{
  "model": "image diffusion model",
  "dataset": "photos with spoken descriptions (Open Images, Localized Narratives)",
  "train_examples": 101725,
  "image_size": 32,
  "horizontal_flip": true,
  "conditioning": "none",
  "arch": "dit",
  "objective": "epsilon",
  "cond_dim": 192,
  "norm": "layernorm",
  "activation": "gelu",
  "mlp_ratio": 4,
  "head_dim": 48,
  "fused_qkv": false,
  "qk_norm": false,
  "inner_norm": false,
  "kv_group_size": 2,
  "patch_size": [2, 2],
  "layers": 6,
  "width": 192,
  "positions": "sincos",
  "optimizer": "adamw",
  "lr": 0.0023,
  "beta1": 0.95,
  "beta2": 0.999,
  "eps": 1e-08,
  "l1_shrink": 0.03,
  "steps": 29700,
  "batch_size": 128,
  "epochs": 37.4,
  "lr_schedule": "cosine",
  "final_lr_fraction": 0,
  "warmup_steps": 590,
  "weight_decay": 0.07
}
Rows from block 2 of a small image diffusion model, named by matrix and row number. Rows with one number belong to one neuron. Each number is 128 + 24 x the weight over its row's rms, rounded and kept within 0 to 255. All counts start at 0.
After each neuron's rows are labels from the 100 images, of 14976 (inputs lightly noised), where the neuron reaches its highest value: "peak at" is the part of the image that holds the peak. Only what is clearly more common there than usual is listed. The data: photos with spoken descriptions (Open Images, Localized Narratives). In brackets: how many of the 100.
# fc1: MLP up (model.blocks.2.mlp.fc1.weight, 768x192), inputs 0-63
# fc2: MLP down (model.blocks.2.mlp.fc2.weight, 192x768, transposed), outputs 0-63

fc1.99 [128 128 131 127 128 128 151 161 133 123 119 128  68 128 128 128 128 128 141 128 120 128 128 129 159  71 128 126 138 125 120 127  37 126 128 124 128 128 128 127 126 128 128 125 128 128 128 130 127 106 128 129  33 116 124 128 128 195 133 129 129 127 128 128]
fc2.99 [128 128 128 128 128 128 132 226 128 129 128 130 128 124   0 132 215 128 126 131 134 128 128 128 191  83 128 129 131 128 127 128 128 128 128 132 128 128 130 143 128 128 135 128 105 128 132 130 129 127 127 127 128 143 127 128 130 120 132 142 128 128 128 128]
peak at: middle left (37); top left (30)

fc1.758 [128 128 133 128 126 128 128 127 128 123 129 131 128 128 128 128 128 128 129 128 128 140 128 105 121 129 128 128 119 129 127 128 128 142 128 128 128 134 128 129 139 128 128 128 128 133 128 128 129 128 127 129  64 128 128 128 131 128 129 124 128 129 128 128]
fc2.758 [128 130 128 132 131 136 124 128 129 107 128 127 130 132 128 129 145 127 128 128 120 128 126 128 128 128 129 128 130 128 130 128 128 128 128 128 128 128 127 128 128  92 129 128 122 128 124 115 127 134 132 128 124 129 128 130 128 124 135 129 128 127 128 128]
peak at: centre (36)

fc1.104 [124 128 103 130 135 128 128  27 125 125  98 149 127 127 129 128 127 129 127 128 129 155 123 125 102 131 110 175 128 130 128 127  97 128 118 125 123 127 128 125 128 171 128 128 128 128 128 129 128 125 127 102 135 152 127 129 147 138 127 128 129 128 121 128]
fc2.104 [128 109  67 128 128 128 169 103 128  99 128 129 125 129 137  18 113 155 124 120 132 128 128 128 129 127 153 126 125 129 109 128 123 128 130 132 128 128 128 130 128 110 128 128  95 128 190  84 120 129 139 126 128 128 128 106 141 125 129  68 128 130 128 132]
peak at: top centre (29)

fc1.222 [129 129 136 129 127 128 128 128 128 124 127 129  99 128  36 128 128 129 128 128 128 126 128 128 132 128 128 162 195 128 116 128 128 128 128 126 128 128 128 147 127 128 128 125 128 127 128 128 128 129 129 140 128 128 127 128 128 133 251 128 128 136 128 128]
fc2.222 [128 150 128 128 128 128 128 128 128 128 128 128 113 129  44 127 121 128 128 129 128 128 128 128 117 128 128  78 108 128 128 128 128 128 128 128 128 128 128 128 128 128 126 128 128 128 128 128 129 128 131 128 128 128 128 128 126 128 128 124 128 137  84 128]
peak at: top centre (59); top left (27)

fc1.371 [132 129 128 154 127 255 113 128 104 129 127 128 128 127 127 127 132 127 102 122 128 128 128 127 127 130 128 128 127 129 132 127 128 128 128 130 128 128 128 130 127 128 128 126 131 129 127 128  96 128 127 131 128 149 130 129 128 128 129 134 128 128 128 129]
fc2.371 [128 128 128 128  70   0 128 128 128 125 128 128 129 127 126 129 163 128 128 128 128 128 128 128 168 127 128 128 127 128 128 128 128 128 128 134 128 128 135 129 128 130 128 128 132 128 128 106 142 128 105 125 133 184 128 134 128 108  97 129 128 128 128 154]
peak at: top centre (34)

fc1.90 [131 129 128 127 128 128 129 156 128 129 125 127 126 218 126 129 118 128 127 128 127 124 128 128 132 121 177 126 128 122 115 152 128 114 127 128 129 122 128 119 128 129 128 135 128 128 128 117 128 131 150 129 141 130 127 131 128 128 130 128 129 179 127  70]
fc2.90 [128 125 125 128 127 124 129 128 128 118 128 134 152  89 127 128 132 126   0 128 128 128 126 128 126 128 129 125 128 128 128 129 123 128 128 154 128 128 129 184 122 131 128 128  92 128 125 128 127 127 108 110 126 117 123 128 128 114 128 128 128 116 129 134]
peak at: bottom left (63)

fc1.355 [129 128 128 129 130   4   0 114 126 126 255 122 172 192 128 128 128 130 130 128 128 128 128 128 129 135 128 128 131 128 127 128 126 128 128 115 128 128 128 147 128 129 128 129 128 125 128 127 103 127 127 125 128 128 125  42 128  22  98 128 128 135 126 125]
fc2.355 [128  49 128 124 128  80 124 122 128 137 128 127 166  83  94  65 108 132 127 128 167 136 129 128 128 128 128 128 128 128 119 128 128 128 128 128 128 128 128 128 128 128 129 128 147 128 129 128 125  82 147 114 122 131 128  27 117   0   0 130 128 128 134 134]
peak at: bottom centre (51); bottom left (39)

fc1.752 [128 129 128 128 128 128 131 128 135 128 128 128 128 127 128 128 128 128 128 128 128 128 128 128  96 128   0 128 127 128 128 128 132 128 128 128 124 150 172 128 127 128 128 128 128 128 128 128 128 129 128 128 128 127 161 129 128 135 126 128 128 128 129 118]
fc2.752 [128 128 128 128 128 128 128 128 128 129 128 129 128 107 128 128 140 128 128 128 128 128 128 128 128 128 128 128 128 128 129 189 128 128 128 128 128 128 133 128 128 128 128 128 128 128  76 128 127 128 121 128 128 128 129 128 129 128 130 128 128 128 128 128]
peak at: top left (26)

fc1.148 [126 128 128 127 112 128 116 167 122 109  91 128 171 128 128 128 128 142 128 128 178 126 130 128 128 128  91 147 145 127 127 128  92 128 130 129 128 128 128 131 128 128 128 129 128 125 128 127 128 128 128 128 159 135 127 128 128 128  93 128 128   0 128 128]
fc2.148 [128 128 130 129  61 128 128 144 127 128 128 131 255 142 128 126 131 127 113 133 107 128 127 128 132 127 126 128 126 128 128 128  74 128 128 106 129 128 126 126 101 128 127 128 127 128 129 129 135 126 130 143 129 130 128 128 128 101 110 142 128 133 138 255]
peak at: bottom right (32)

fc1.643 [129 125 133 128 127 126 123 127 129 128 130 125 133 134 128 130 129 128 119 128 130 128 133 136 141 135 130 128 155 128 127 133 126 128 128 123 128 128 128 128 127 128 128 127 128 117 128 128 130 127 129 133 139 123 126 118 111 121 102 127 126 124 128 128]
fc2.643 [124 128 128 137 128 119 127 124 128 128 128 128 142 128 123 128 135 149 128 128 128 128 128 128 128 153 128 124 133 128 130 128 129 128 128 128 128 128 130 128 131 128 125 128 128 128 128 128 128 128 128 117 124 125 128 128 128 128 128 133 128 127 128 131]
peak at: bottom right (76)

fc1.94 [128 128 129 115 127 128 127 127 128 128 130 128 128 157 136 128 128 132 130 128 167 128 128 127 128 124 129 128 118 129 129 128 139 128 138 126 128 128 128  47 128 133 128 115 129 128 128 128 128 122 128 129  74  87 126 255 128 126 146 125 128 127 103 128]
fc2.94 [128 128 128 128  71 124 126 128 128 128 128 128 128 128 255 128 128 128 128 127 135 128 128 128 128 128 128 128 128 128 128 128 128 128 128 128 128 128 128 110 128 128 128 128 133 128 125 128 128 128 128 128 128 128 146 128 128 128 128 116 128 128 128 128]
peak at: centre (43)

fc1.159 [127 128 128 128 116 128 129 125 127 125 119 129 125  76 197 124 127 128 122 128 129 129 128 119 125 127 149 128 121 134  99 247  44 129 120 127 107 125 128  90 128 122 135 133 128 130 255 128 131 124 128 137 128 129 112 130 130 140 128 170 131 175 121 129]
fc2.159 [128 128 128 126 127 128 139 128 128 128 128 128 128 127 126 126 114 128 128 130 130 125 128 128 146 128 127 127  91 128 129 128 128 128 130 128 128 128 128 128 128 128 130 128 128 128 128 128 129 129 128 138 128 128 128 126 138 128 149 122 128  52 128 128]
peak at: top centre (33)

fc1.377 [255 207  31  71 128  92 116 171  40 128 103 128 128 128 129 128 128 126 128 128 131 128 128 128 119 128 128 127 127 128 128 128 128 128 128 128 128 128 128 121 128 128 128 128 128 128 128 128 215 128 128 137 126 128 128 143 128 128 140 130 129 124 127 128]
fc2.377 [  0 154  48 129 128 128 130 133 129 127 128 128 128 128 126 128 128 128 129 129 130 128 126 128 128 127 128 128 128 128 128 128 128 128 128 128 128 128 128 128 128 128 129 128 130 128 128 128 130 255  48 144 126 119 127  95 129 128 128 127 128 129 128 128]
peak at: bottom right (44); bottom left (36)

fc1.166 [128 128  82 130 130 128 128 129 125 123 136 128 232 130 187 123 125 129 133 128 129 170 128 124 135 173 129 139 124 130 127 127 126 128 126 136 124 141 127 124 125 116 129 146 131 128 181 129 128 137 128 124 215 155 128 130 131 120  88 128 130 128 126 130]
fc2.166 [123 127 118 115 127 128 129 128 128 139 128 128 127 127 115 128 106 130 128 128 135 128 128 128 128 128 128 127 122 129 128 128 128 128 128 128 128 128 128 128 128 117 129 128 121 128 127 119 127 128 128 131 132 125 129 125 141 128 128  96 128 127 129 128]
peak at: bottom right (30); bottom left (30)

fc1.293 [132 130 133 128 128 128 129 129 128 128 128 127 126 122  81 127 128 128 128 128 115 128 128 121 173 131 129 127 126 129 128 126 116 127 128 127  89 129 128 128 104 128 128 127 128 129 127 128 128 122 128 128 125 128 129 128 130 128 128 128 129  85 129 128]
fc2.293 [129 129 113 102 124 151 128 128 128 132 128 129 127 128 132 127 123 128 123 128 128 128 128 128 115 131 255  50  28 128 128 128 128 128 128 128 128 128 128 128 128 124 129 128 125 128 129 170 135 127 128 129 149 133  79 128 120 129 122 101 128 233 127 128]
peak at: top left (27)

fc1.309 [129 128 128 136 127 128 128 128 124 128 124 129 128 128 128 128 128 127 128 128 129 126 128 128 128 122 128 129 255 128 115 128 127 127 123 129 143 127 128 128 127 126 134  96 128 129 255 129 128 130 131 128 129 130 115 137 128 145 128 119 128 119 128 128]
fc2.309 [129 128 128 129 153 101 128 117 128 131 128  95 108 130 127 126  30 128 158 130 140 128 125 127 128 138 157   0 125 138 121 128 129 128 128 139 128 128 124 183 120 128 122 128  88 128 133 128 128 170 128 128 128 127 127 128 128 121 128 227 128 127 131 123]
peak at: top right (32)

fc1.510 [128 128 127 129 119 128 128 105 128  22 118 170 128 128 128 128 128 255 139 128 121 120 130  59 109 133 128 128 127 140 182 134  45 128 129 134 128 130 141 128 145 127 128 126 128 128 128 128 133 129 128 128 128 131 109 149 129 128 129 116 128 128 128 128]
fc2.510 [128 128 117 132 126 131 129 128 128  59 128 123 128 130 129 178 117 253 107 128 128  80 128 121 128 136 130 128 128 170 128 128 109 128 132 127 128 128 128 127 188 128 126 128 125 128 122 128 128 125 128 126 128 140 128 129 124 129 129 129 128 109 128 217]
peak at: top centre (30)

fc1.744 [128 115 129 152 145   0 130 132 122 119 137 125 144 125 128 126 126 127 127 128 128 128 127 124 125 128 128 128 120 130 129 120 129 128 127 128 126 128 126 127 132 127 128 129 127 128 127 129 108 126 123 108 122 142 132 134 131 131 140   0 132 125 128 130]
fc2.744 [127  82 128 128 113  56 126 124 128 129 128 124 187 117 117  94  85 139 125 128 128 129 128 128 128 128 128 128 127 128 128 128 124 128 128 128 128 128 128 128 128 128 128 128 128 128 128 129 126 128 157 132 127 132 130 128 126  72   0   0 128 128 140 131]
peak at: bottom centre (44); bottom left (31)

fc1.133 [120 128 133 139  75 132 128 152 123 127 128 128 131 128 128 128 128 128 163 128 121 127 128 128 127 128  47 146 128 128 128 141 128 128 128 124 161 128 128 128 128 128 128 128 127 128 128 128 128 106 131 128 123 128 128 146 128 127 156 128 128 113 118 128]
fc2.133 [128 145 144 126 125 128 128 128 128 127 128 128 128 128 128 128 119 130 130 126 128 128 129 128  90 140 168 135  94 127 129 147 130 128 128 129 141 128 128 128 128 128 128 128 129 128 128 126 143 128 125 131 119 128 127 128 128 109 128 121 128 139 128  69]
peak at: top left (42)

fc1.302 [128 128 128 128 128 128 129 128 128 122 128 125 127 128 128 128 128 128 128 128 133 128 128 127 131 128 128 128 129 128 135 126 128 132 171 128 128 128 128 128 128 126 127 127 128 128 128 129 128 129 133 128 127 128 128 128 128 128 130 128 128 135 128 128]
fc2.302 [126 131 128 134 128 128 128 128 128 128 128 128 124 127 126 128 127 128 128 128 127 128 128 128 128 130 125 129 125 129 128 128 130 128 127 132 128 128 126 128 128 128 128 128 130 128 128 128 128 128 127 128 130 128 126 127 128 128 129 122 128 128 128  95]
peak at: top right (45); bottom right (35)

fc1.106 [128 128 138 125 159 128 128 151 129 126 144 128 128 126 127 128 128 128 127 128 127 128 128 129 128 128 135 131 128 128 130 128 117 127 128   0 128 127 128  50 128 128 129 129 128 128 128 128 128  85 126 128  99 125 144 128 128 128 142 125 128 131 147 128]
fc2.106 [128 128 139 128 157 137 128 129 128 128 128 128 123 126 111 128 123 128 128 132 127 128 128 128 130 128 133 135 129 127 127 128 128 128 122 125 128 128 123 128 128 128 129 128 127 128 128 128 107 119 150 127 129 138 151 128 121 182 129 128 128 128 128  63]
peak at: top right (30)

fc1.726 [119 129 126 123 128 124 131 133 128 128  70 130   0 128 129 128 128 107 129 128 145 155 128 130  96 175 129 128 131 126 128 127 127 121 124 128 128 127 127 128 104 127 118 129 127 127 128 128 127 149 141 132 135 127 127 128 125 131 129 238 128 127 133 129]
fc2.726 [134 125  93 182 128 119 128 135 128 129 128 159  84 129 126 131 156 128 128 129 128 128 129 128 133 125 126 128 147 128 127 127 128 128 128 128 129 128 128 131 128 113 128 128 127 128 131 137 155 128 123 128  68  93 128 128 128 124 165 244 128 127 128 128]
peak at: top right (52); top left (31)

fc1.54 [128 128 110 128 127 128 149 141 255 130 206 128 129 131 128 128 128 127 127 128 130 127 128 128 119 128 130 135 128 128 128 128 128 128 125 128 128 128 128 128 128 128 128 128 128 128 128 128 128 124 126 128 127   0 128 128 128 124 159 128 128 115 128 128]
fc2.54 [163 128  50   0  98 128 131 131 128 160 128 126 131 125 128 123 113 130 128 128 128 128 130 128 128 129 128 128 151 128 128 128 130 128 129 128 128 128 128 128 129 128 128 128 122 128 128 129 124 128  27 127 253 255 130 130 125 128 128 128 128 128 128 128]
peak at: middle left (72); middle right (28)

fc1.741 [131 130  74 161 129 125  87  92 110 121 104 125 128 128 180 129 128 149 133 151 124 128 128 128 128 120 124 129 188 128 126 128 113 131 128 128 128 117 127 126 134 127 130 129 128 128 128 128 125 139 139 132 171 156 132 127 123 125 127 128 127 126 133 128]
fc2.741 [117 132 120 123 125 128 120 122 128 136 128 129 128 128 240 125 128 128 127 127 129 128 134 128 124 128 130 129 128 128 137 127 122 128 128 130 128 128 129 127 128 158 128 128 129 128 127 139 124 128 129 137 128 130 128 137 120 128 124 128 128 120 128 133]
peak at: bottom centre (34); bottom left (30)

fc1.442 [125 128 111 128 128 128 128  68 128 128 128 128 128 127 130 128 128 128 128 128 128 128 128 128 106 128 129 130 128 128 120 128 127 128 128 128 127 127 128 128 128 128 129 129 128 126 128 127 127 145 127 128 141 143 128 137 128 128 138 140 128 128 128 128]
fc2.442 [128 124 109 128 128 127 125 120 128 127 128 128 128 129 130 128 123 128 127 128 128 128 128 128 128 128 129 127 129 128 128 128 126 128 128 128 128 128 128 128 128 128 128 128 128 128 128 128 127 147 136 128 128 135 128 132 122 128 122 125 128 128 128 128]
peak at: bottom right (27); bottom left (27)

fc1.36 [128 128 126 125  56 127 128 215 128 128 111 128 121 128 128 128 128 128 128 128 128 133 128 128 128 133 128 128 172 126 130 128 128 127 128 119 129 128 128 126 128 128 128 128 128 129 128 132 122 128 128 128 126 128 133 161 126 137 167 135 128 255 128 128]
fc2.36 [142 132 159  56 124 150 108 246 128 115 128 123 147 121 125 128 130 128 134 127 141 128 124 128 129 133 125 129 123 128 122 162 127 128 127 129 128 128 130 129 213 130 132 128 126 128 124 123 170 168  34 136 128 132 112 161 120 128 128 129 128  33 128 129]
peak at: top left (31)

fc1.291 [134 128 128 128 127 128 123 122 128 127 128 128 130 134 163 128 129 129 130 128 128 128 128 129 128 128 126 166 176 127 129 128 143 128 125 128 128 129 128 128 106 128 128 128 127 128 139 128 128 140 126 129 129 129 128 127 128 128 118 171 127 128 134 128]
fc2.291 [128 127 128 128 128 130 118 128 128 128 128 130 130 128 128 128 133 128 128 128 128 128 128 128 128 128 128 128 128 128 128 126 128 128 128 128 128 128 134 128 139 128 132 128 119 128 127 128 131 126 128 128 128 128 154 132 128 129 128 124 128 145 128 143]
peak at: bottom centre (30)

fc1.237 [127 128 128 128 129 127 128 137 128 129 137 128 128 128  87 128 122 128 123 129 128 128 128 122 127 128 113 128  52 128 129 128 129 126 130 132 128 123 124 228 129 128 128 125 126 126 123 128 128 132 140 128 125 128 135 128 128 135 130 129 128 127 131 131]
fc2.237 [129 134 128 120 128 129 128 128 128 128 128 128 123 128 128 119  86 128 128 130 128 128 128 128 120 126 128 104 126 128 128 128 125 128 128 127 128 128 128 129 130 119 128 128 128 128 255 130 127 127 128 131 128 128 119 124 146 131 128 105 128 135 107 128]
peak at: top left (54)

fc1.292 [128 137 125 134 128 128 128 126 128 129 128 128 128 128 151 128 128 128 128 128 129 133 128 129 105 127 127 167 238 128 129 132 128 128 125 129 128 128 141 128 128 128 128 128 128 128 255 131 128 128 129 125 128 128 128 135 128 129 128 128 127 143 125 106]
fc2.292 [128 128 128 120 114 121 159 128 128 128 128 109 128 126 152 126  95 128 124 127 129 128 126 128 148 128 161  56  83 129 127 127 133 126 127 147 129 128 128 165  26 124 123 128 129 128 157 119 128 127 153 123 128 128 136 132 128  73 126 140 128 183 128 118]
peak at: top left (39); top centre (28)

fc1.544 [129 128 136 128 144 141 130 142 136 128 151 128 127 127 128 128 134 128 178 128 127 128 128 130 128 127 176 222 133 128 135 127 128 128 136  14 128 127 128 107 127 128 129 128 128 128 128 128 128 123 108 121 128 128 147 129 136 128 124 129 129 128 126 128]
fc2.544 [125 129 128 111 126 143 125 128 128  80 128 128 123 131 127 125 114 128 127 128 128 129 129 128 129  91  70 130 124 128 111 128 128 128 128   0 131 128 121 128 132 130 127 128 135 128 128 130 123 128 135 128 151 130 144 131 129 155   0 120 128 170 128 150]
peak at: bottom left (28)

fc1.481 [129 128 127 128 130 127 129 128 125 128 128 128 128 130 163 126 127 128 166 128 126 130 130 123 128 128 128 127  91 129 139 124 128 135 128 128 127 127 126  76 128 123 129 129 129 130 145 131 128 116 124 126 129 128 128 129 123 128 130 128 130 146 117 130]
fc2.481 [128 121 128 126 128 155 128 127 128 130 128 128 130 128 122 120  62 128 129 128 128 128 128 128 158 133 128  66 125 128 128 128 128 128 128 118 128 128 126 106 128 121 129 128 127 128 126 127 129 129 128 128 128 125 128 127 143 133 140  62 128 128 141 128]
peak at: top left (72)

fc1.185 [128 128  96 128 128 255 128 128 128 129 152 128 129 128 128 128 128 127 128 128 128 128 128 128 128 131 130 102 116 128 128 128 128 128 129 128 128 129 128 128 128 128 128 128 128 128 128 128 128 128 128 128 127 128 128 125 126 117 128 128 128 128 128 128]
fc2.185 [128 131 128 128 128   0 128 128 128 128 128 128 128 128 129 128 150 128 128 128 128 128 128 128 127 128 128 128 128 128 128 128 128 128 128 128 128 128 128 128 128 133 128 128 129 128 128 128 128 128 128 128 128 136 128 130 128 128 128 128 128 128 128 128]
peak at: top left (52); middle left (37)

fc1.200 [126 128 111 128 132 143 130 101 128 142 127 128  99 158 149 127 128 102 130 128  94 128 128 127  98 128 103 106 115 128 121 128 255 132 129 131 128 130 128 127 128 128 128 131 128 128 138 128 122 141 128 127 138 128 132 138 130 131 130  85 130 131 126 128]
fc2.200 [131 130 128 143 128 127 104 115 111 129 128 123 137 128 127 128 128  98 123 131 115 131 122 128 129 125 127 105 128 128 126 127  47 128 119  99 128 128 132 129 225 120 129 128 129 128 124 120 128 127 128 131 127 129  84 128 119 128 140 128 128 128 136 113]
peak at: bottom centre (33)

fc1.144 [138 132 128 128 128 128 123 132 128 123 128 128 183 127 128 128 128 128 130 128 122 128 102 128 128 122 125 173 218 128 131 128 114 128 121 129 126 127 128 130 128 128 127 107 128 131 128 128 128 135 137 128 152 136 128 128 128 122 129 128 128 128 141 128]
fc2.144 [125 128 128 143 123 106 156 127 128 117 128 128 151  80 129  98  75 128 116 128 127 128 243 128 124 114 101  79 129 128 129 127 121 128 146 106 127 128 128 128 128  73 125 128 144 128  90 131 130 128 128 128 128 134 128 128 128 128 132  78 128 145 123 130]
peak at: bottom right (35); bottom left (32)

fc1.346 [110 143  59 127 101 128 128 137 128 118 133 131 128 128 134 128 128 129 128 128 126 131 128 128  89 130 129 133 129 129 129 128 135 128 255 115 127 129 128 128 129 128 255 128 128 132 132 128 129 130 128 128 165 228 128 152 125 128 129 128 127 129 128 128]
fc2.346 [131 125 127 128 132 130 124 128 128 128 128 128 128 127 112 129 129 128 130 128 128 128 128 128 130 118 127 145 128 128 129 128 128 115 128 129 128 128 132 126 128 129 117 128 136 128 128 128 221 130 128 129  94 126 128 127 135 132 116 124 128 128 128 128]
peak at: top right (83)

fc1.53 [127 127 120 128 128 128  59 119 128 129 129 126 125 127 129 128 128 123  92 129 128 129 128 130  25 131 110 120 120 126 128 127 128 126 128 145 134 129 127 124 128 128 128 127 128 131 225 128 132 147 130 128 141 128 129 128 128 108 131 129 128 125 142 129]
fc2.53 [128 133 126 128 128 127 128 128 128 128 128 128 128 128 128 128 142 128 128 128 128 128 128 128 156 137 128 171 128 128 128 128 128 128 128 128 128 128 129 128 128 187 128 128 117 128 128 128 128 127 128 128 161 130 128 128 127 129 128 128 128 128 128 128]
peak at: top left (73)

fc1.579 [128 127 104 129 131 127 128 102 126 126 128 128 123 128 129 128 128 126 128 128 130 132 124 131 112 133 128 166 126 125 128 124 136 108 121 128 128 126 128 128 124 128 128 168 128 126 128 128 126 129 127 128 114 128 129 128 128 127 129 128 128 122 128 128]
fc2.579 [127 128 122 128 128 129 128 128 128 128 128 126 128 128 128 122 119 128 131 128 128 128 128 128 128 137 127 128 130 128 129 128 139 128 128 115 128 128 128 128 129 128 127 128 129 128 128 124 128 127 131 128 128 127 128 124 127 133 128 127 128 128 128 114]
peak at: bottom right (96)

fc1.424 [131 130 128 128 125 128 128 129 127 119 120 128 127 125 127 128 127 128 128 128 118 128 128 127 129  84 128  63 127 128 128 128 129 128 117 121 128 128 128 127 128 121 128 128 128 128 129 128 128 127 127 127 128 130 128 144 129 128 133 113 129 128 126 128]
fc2.424 [126 133 128 113 127 129 121 128 128 129 128 124 128 128 130 162 152 128 128 125 128 128 127 128 128 113 128 128 130 128 133 128 126 117 134 128 128 128 131 128 128 255 127 128 132 128 144   8 130 129 128 153 128 116 128 128 132 128 127 128 128 122 127 128]
peak at: top centre (33)

fc1.97 [131 128 117 146 140 128  98 131 108 128 146 130 154 129 221 128 111 127 128 128 125 145 128 127  34 128 129 128 128 131 140 127 133 128 129 131 126 130 128 125 128 211 129 127 128 128 169 127 126 127  99 128 208 136 131 125 128  89 127 128 124 128 127 128]
fc2.97 [128 112 128 115 165 125 127 128 133 128 128 130 128 130 128 128  78 128 128 120 128 128 130 128 128 128 128  87  75 128 128 129 117 128 129 114 128 128 128 128 127 109 129 128 128 128 125 157 129 122 125 107 129 160 128 128 123 130 118  96 128 129 128 128]
peak at: bottom right (40); bottom left (39)

fc1.232 [123 126 128 121 127 128 128 138 133 128 138 128 129 136 139 129 128 128   9 128 128 127 131 131  33 128 127 124  82 127 128 130 130 128 130 127   0 128 179 128 127 129 128 128 128 127 128 128 128 125 119 128 128 125 115 127 128 128 125 126 127 128  69 128]
fc2.232 [128 128 128 127 128 104 128 128 128 123 128 132 125 128 108 128 142 127 128 129 128 128 128 128 128 127 125 130 128 128 127 128 128 128 128 129 190 128 128 128 228 129 128 128 128 128  38 127 128 128 114 120 129 128 128 129 127 126 128 156 128 128 130 128]
peak at: middle left (32)

fc1.246 [ 88 154  42 119 129 128   0  70 104 128 133 128 128 127 128 128 128 127 128 129 126 128 128 128 125 130 130 167 128 128 129 127 128 128 128 127 126 128 128 129 128 128 134 128 127 127 127 127 128 148 128 128 128 182 128 180 127 128 135 123 128 125 128 128]
fc2.246 [ 55 118   0 130 126 128 128 128 127 105 128 128 126 128 131 128 128 127 128 128 129 128 129 128 125 119 128 128 161 127 123 128 128 128 129 128 127 128 128 128 144 128 128 128 120 128 131 130 131 128 130 127 122 255 128 123 110 129  94 128 128 126 128 128]
peak at: bottom centre (100)

fc1.172 [129 129 128 130 129 131 129 227 128 127 127 128 128 105 182 127 127 128 133 128 128 126 127 128 128 127 109 194 128 127 120 128 137 128 128 255 138 128 128 182 128 128 130 128 127 131 128 128 120 140 129 126 128 147 128 133 141 129 128 128 129 128 129 128]
fc2.172 [118 136 118 125 128 127 128 126 128 126 128 130 133 127 210 123 124 130 149 124 131 129 126 130 102 115 129 128 128 127 127 128 127 128 127 255 128 128 128 146 139 126 129 128 123 128 172 125 127 128 126 122 136 134 113 129 109 128 121 106 128 119 117 138]
peak at: top right (54)

fc1.718 [134 128 129 138 123 128 125 124 127  96 129 134 129 124 128 129 128 128 124 128  96 132 128 128 129 130 128 129 180 143 127 128 130 128 116 128 129 113 128 128 154 128 130 128 128 127 128 128 133 128 127 133 155 130 130 127 128 123 160  83 127 178 129 128]
fc2.718 [128 128 128 128 128  98 128 127 128 128 128 128 128 128 126 128 135 128 128 127 128 128 128 128 132 130 129 125 128 128 129 128 128 128 127 128 128 128 128 128 128 255 128 128 125 128 128  20 126 121 128 133 128 129 128 128 127 128 127 127 125 132 128 128]
peak at: centre (33)

fc1.282 [106 144  77 122 123 128 129 129 129 128 128 130 127 129 138 128 128 128 128 128 120 127 128 133 117 133 132 127 128 128 150 128 129 130   0 116 128 132 128 127 128 128  77 143 128 128 128 128 128 128 128 144 128 188 128 128 129 128 137 130 129 128 128 129]
fc2.282 [129 127 128 128 129 128 128 128 128 128 128 133 129 128 128 128 139 128 129 128 129 128 128 128 129 128 128 131 128 128 128 128 129 128 128 128 129 128 133 128 128 126 129 128 132 128 123 128 128 128 129 145 128 130 128 124 125 128 108 123 128 128 128 128]
peak at: top right (69)

fc1.497 [130 129 126 130 117 128 129 105 126 130 104 132 100 145 128 127 127 127 136 127 129 127 127 125 128 125 125 129 129 131 130 128 122 123 127 114 127 125 127 128 118 127 128 127 128 128 127 129 121 129 135 128 115 128 154 129 130 128 120 132 130 127 143 129]
fc2.497 [128 143 128 119  99 127 129 128 128 119 128 127 226 115 177 125  86 128 116 131 128 128 128 128  88 122 151 128 125 127 128 128 128 128 127 148 128 128 128 131 128 123 128 128 126 128 169 126 166 128 125 125  84 128 127 128 130 136 130 101 128 140 128 128]
peak at: bottom centre (29)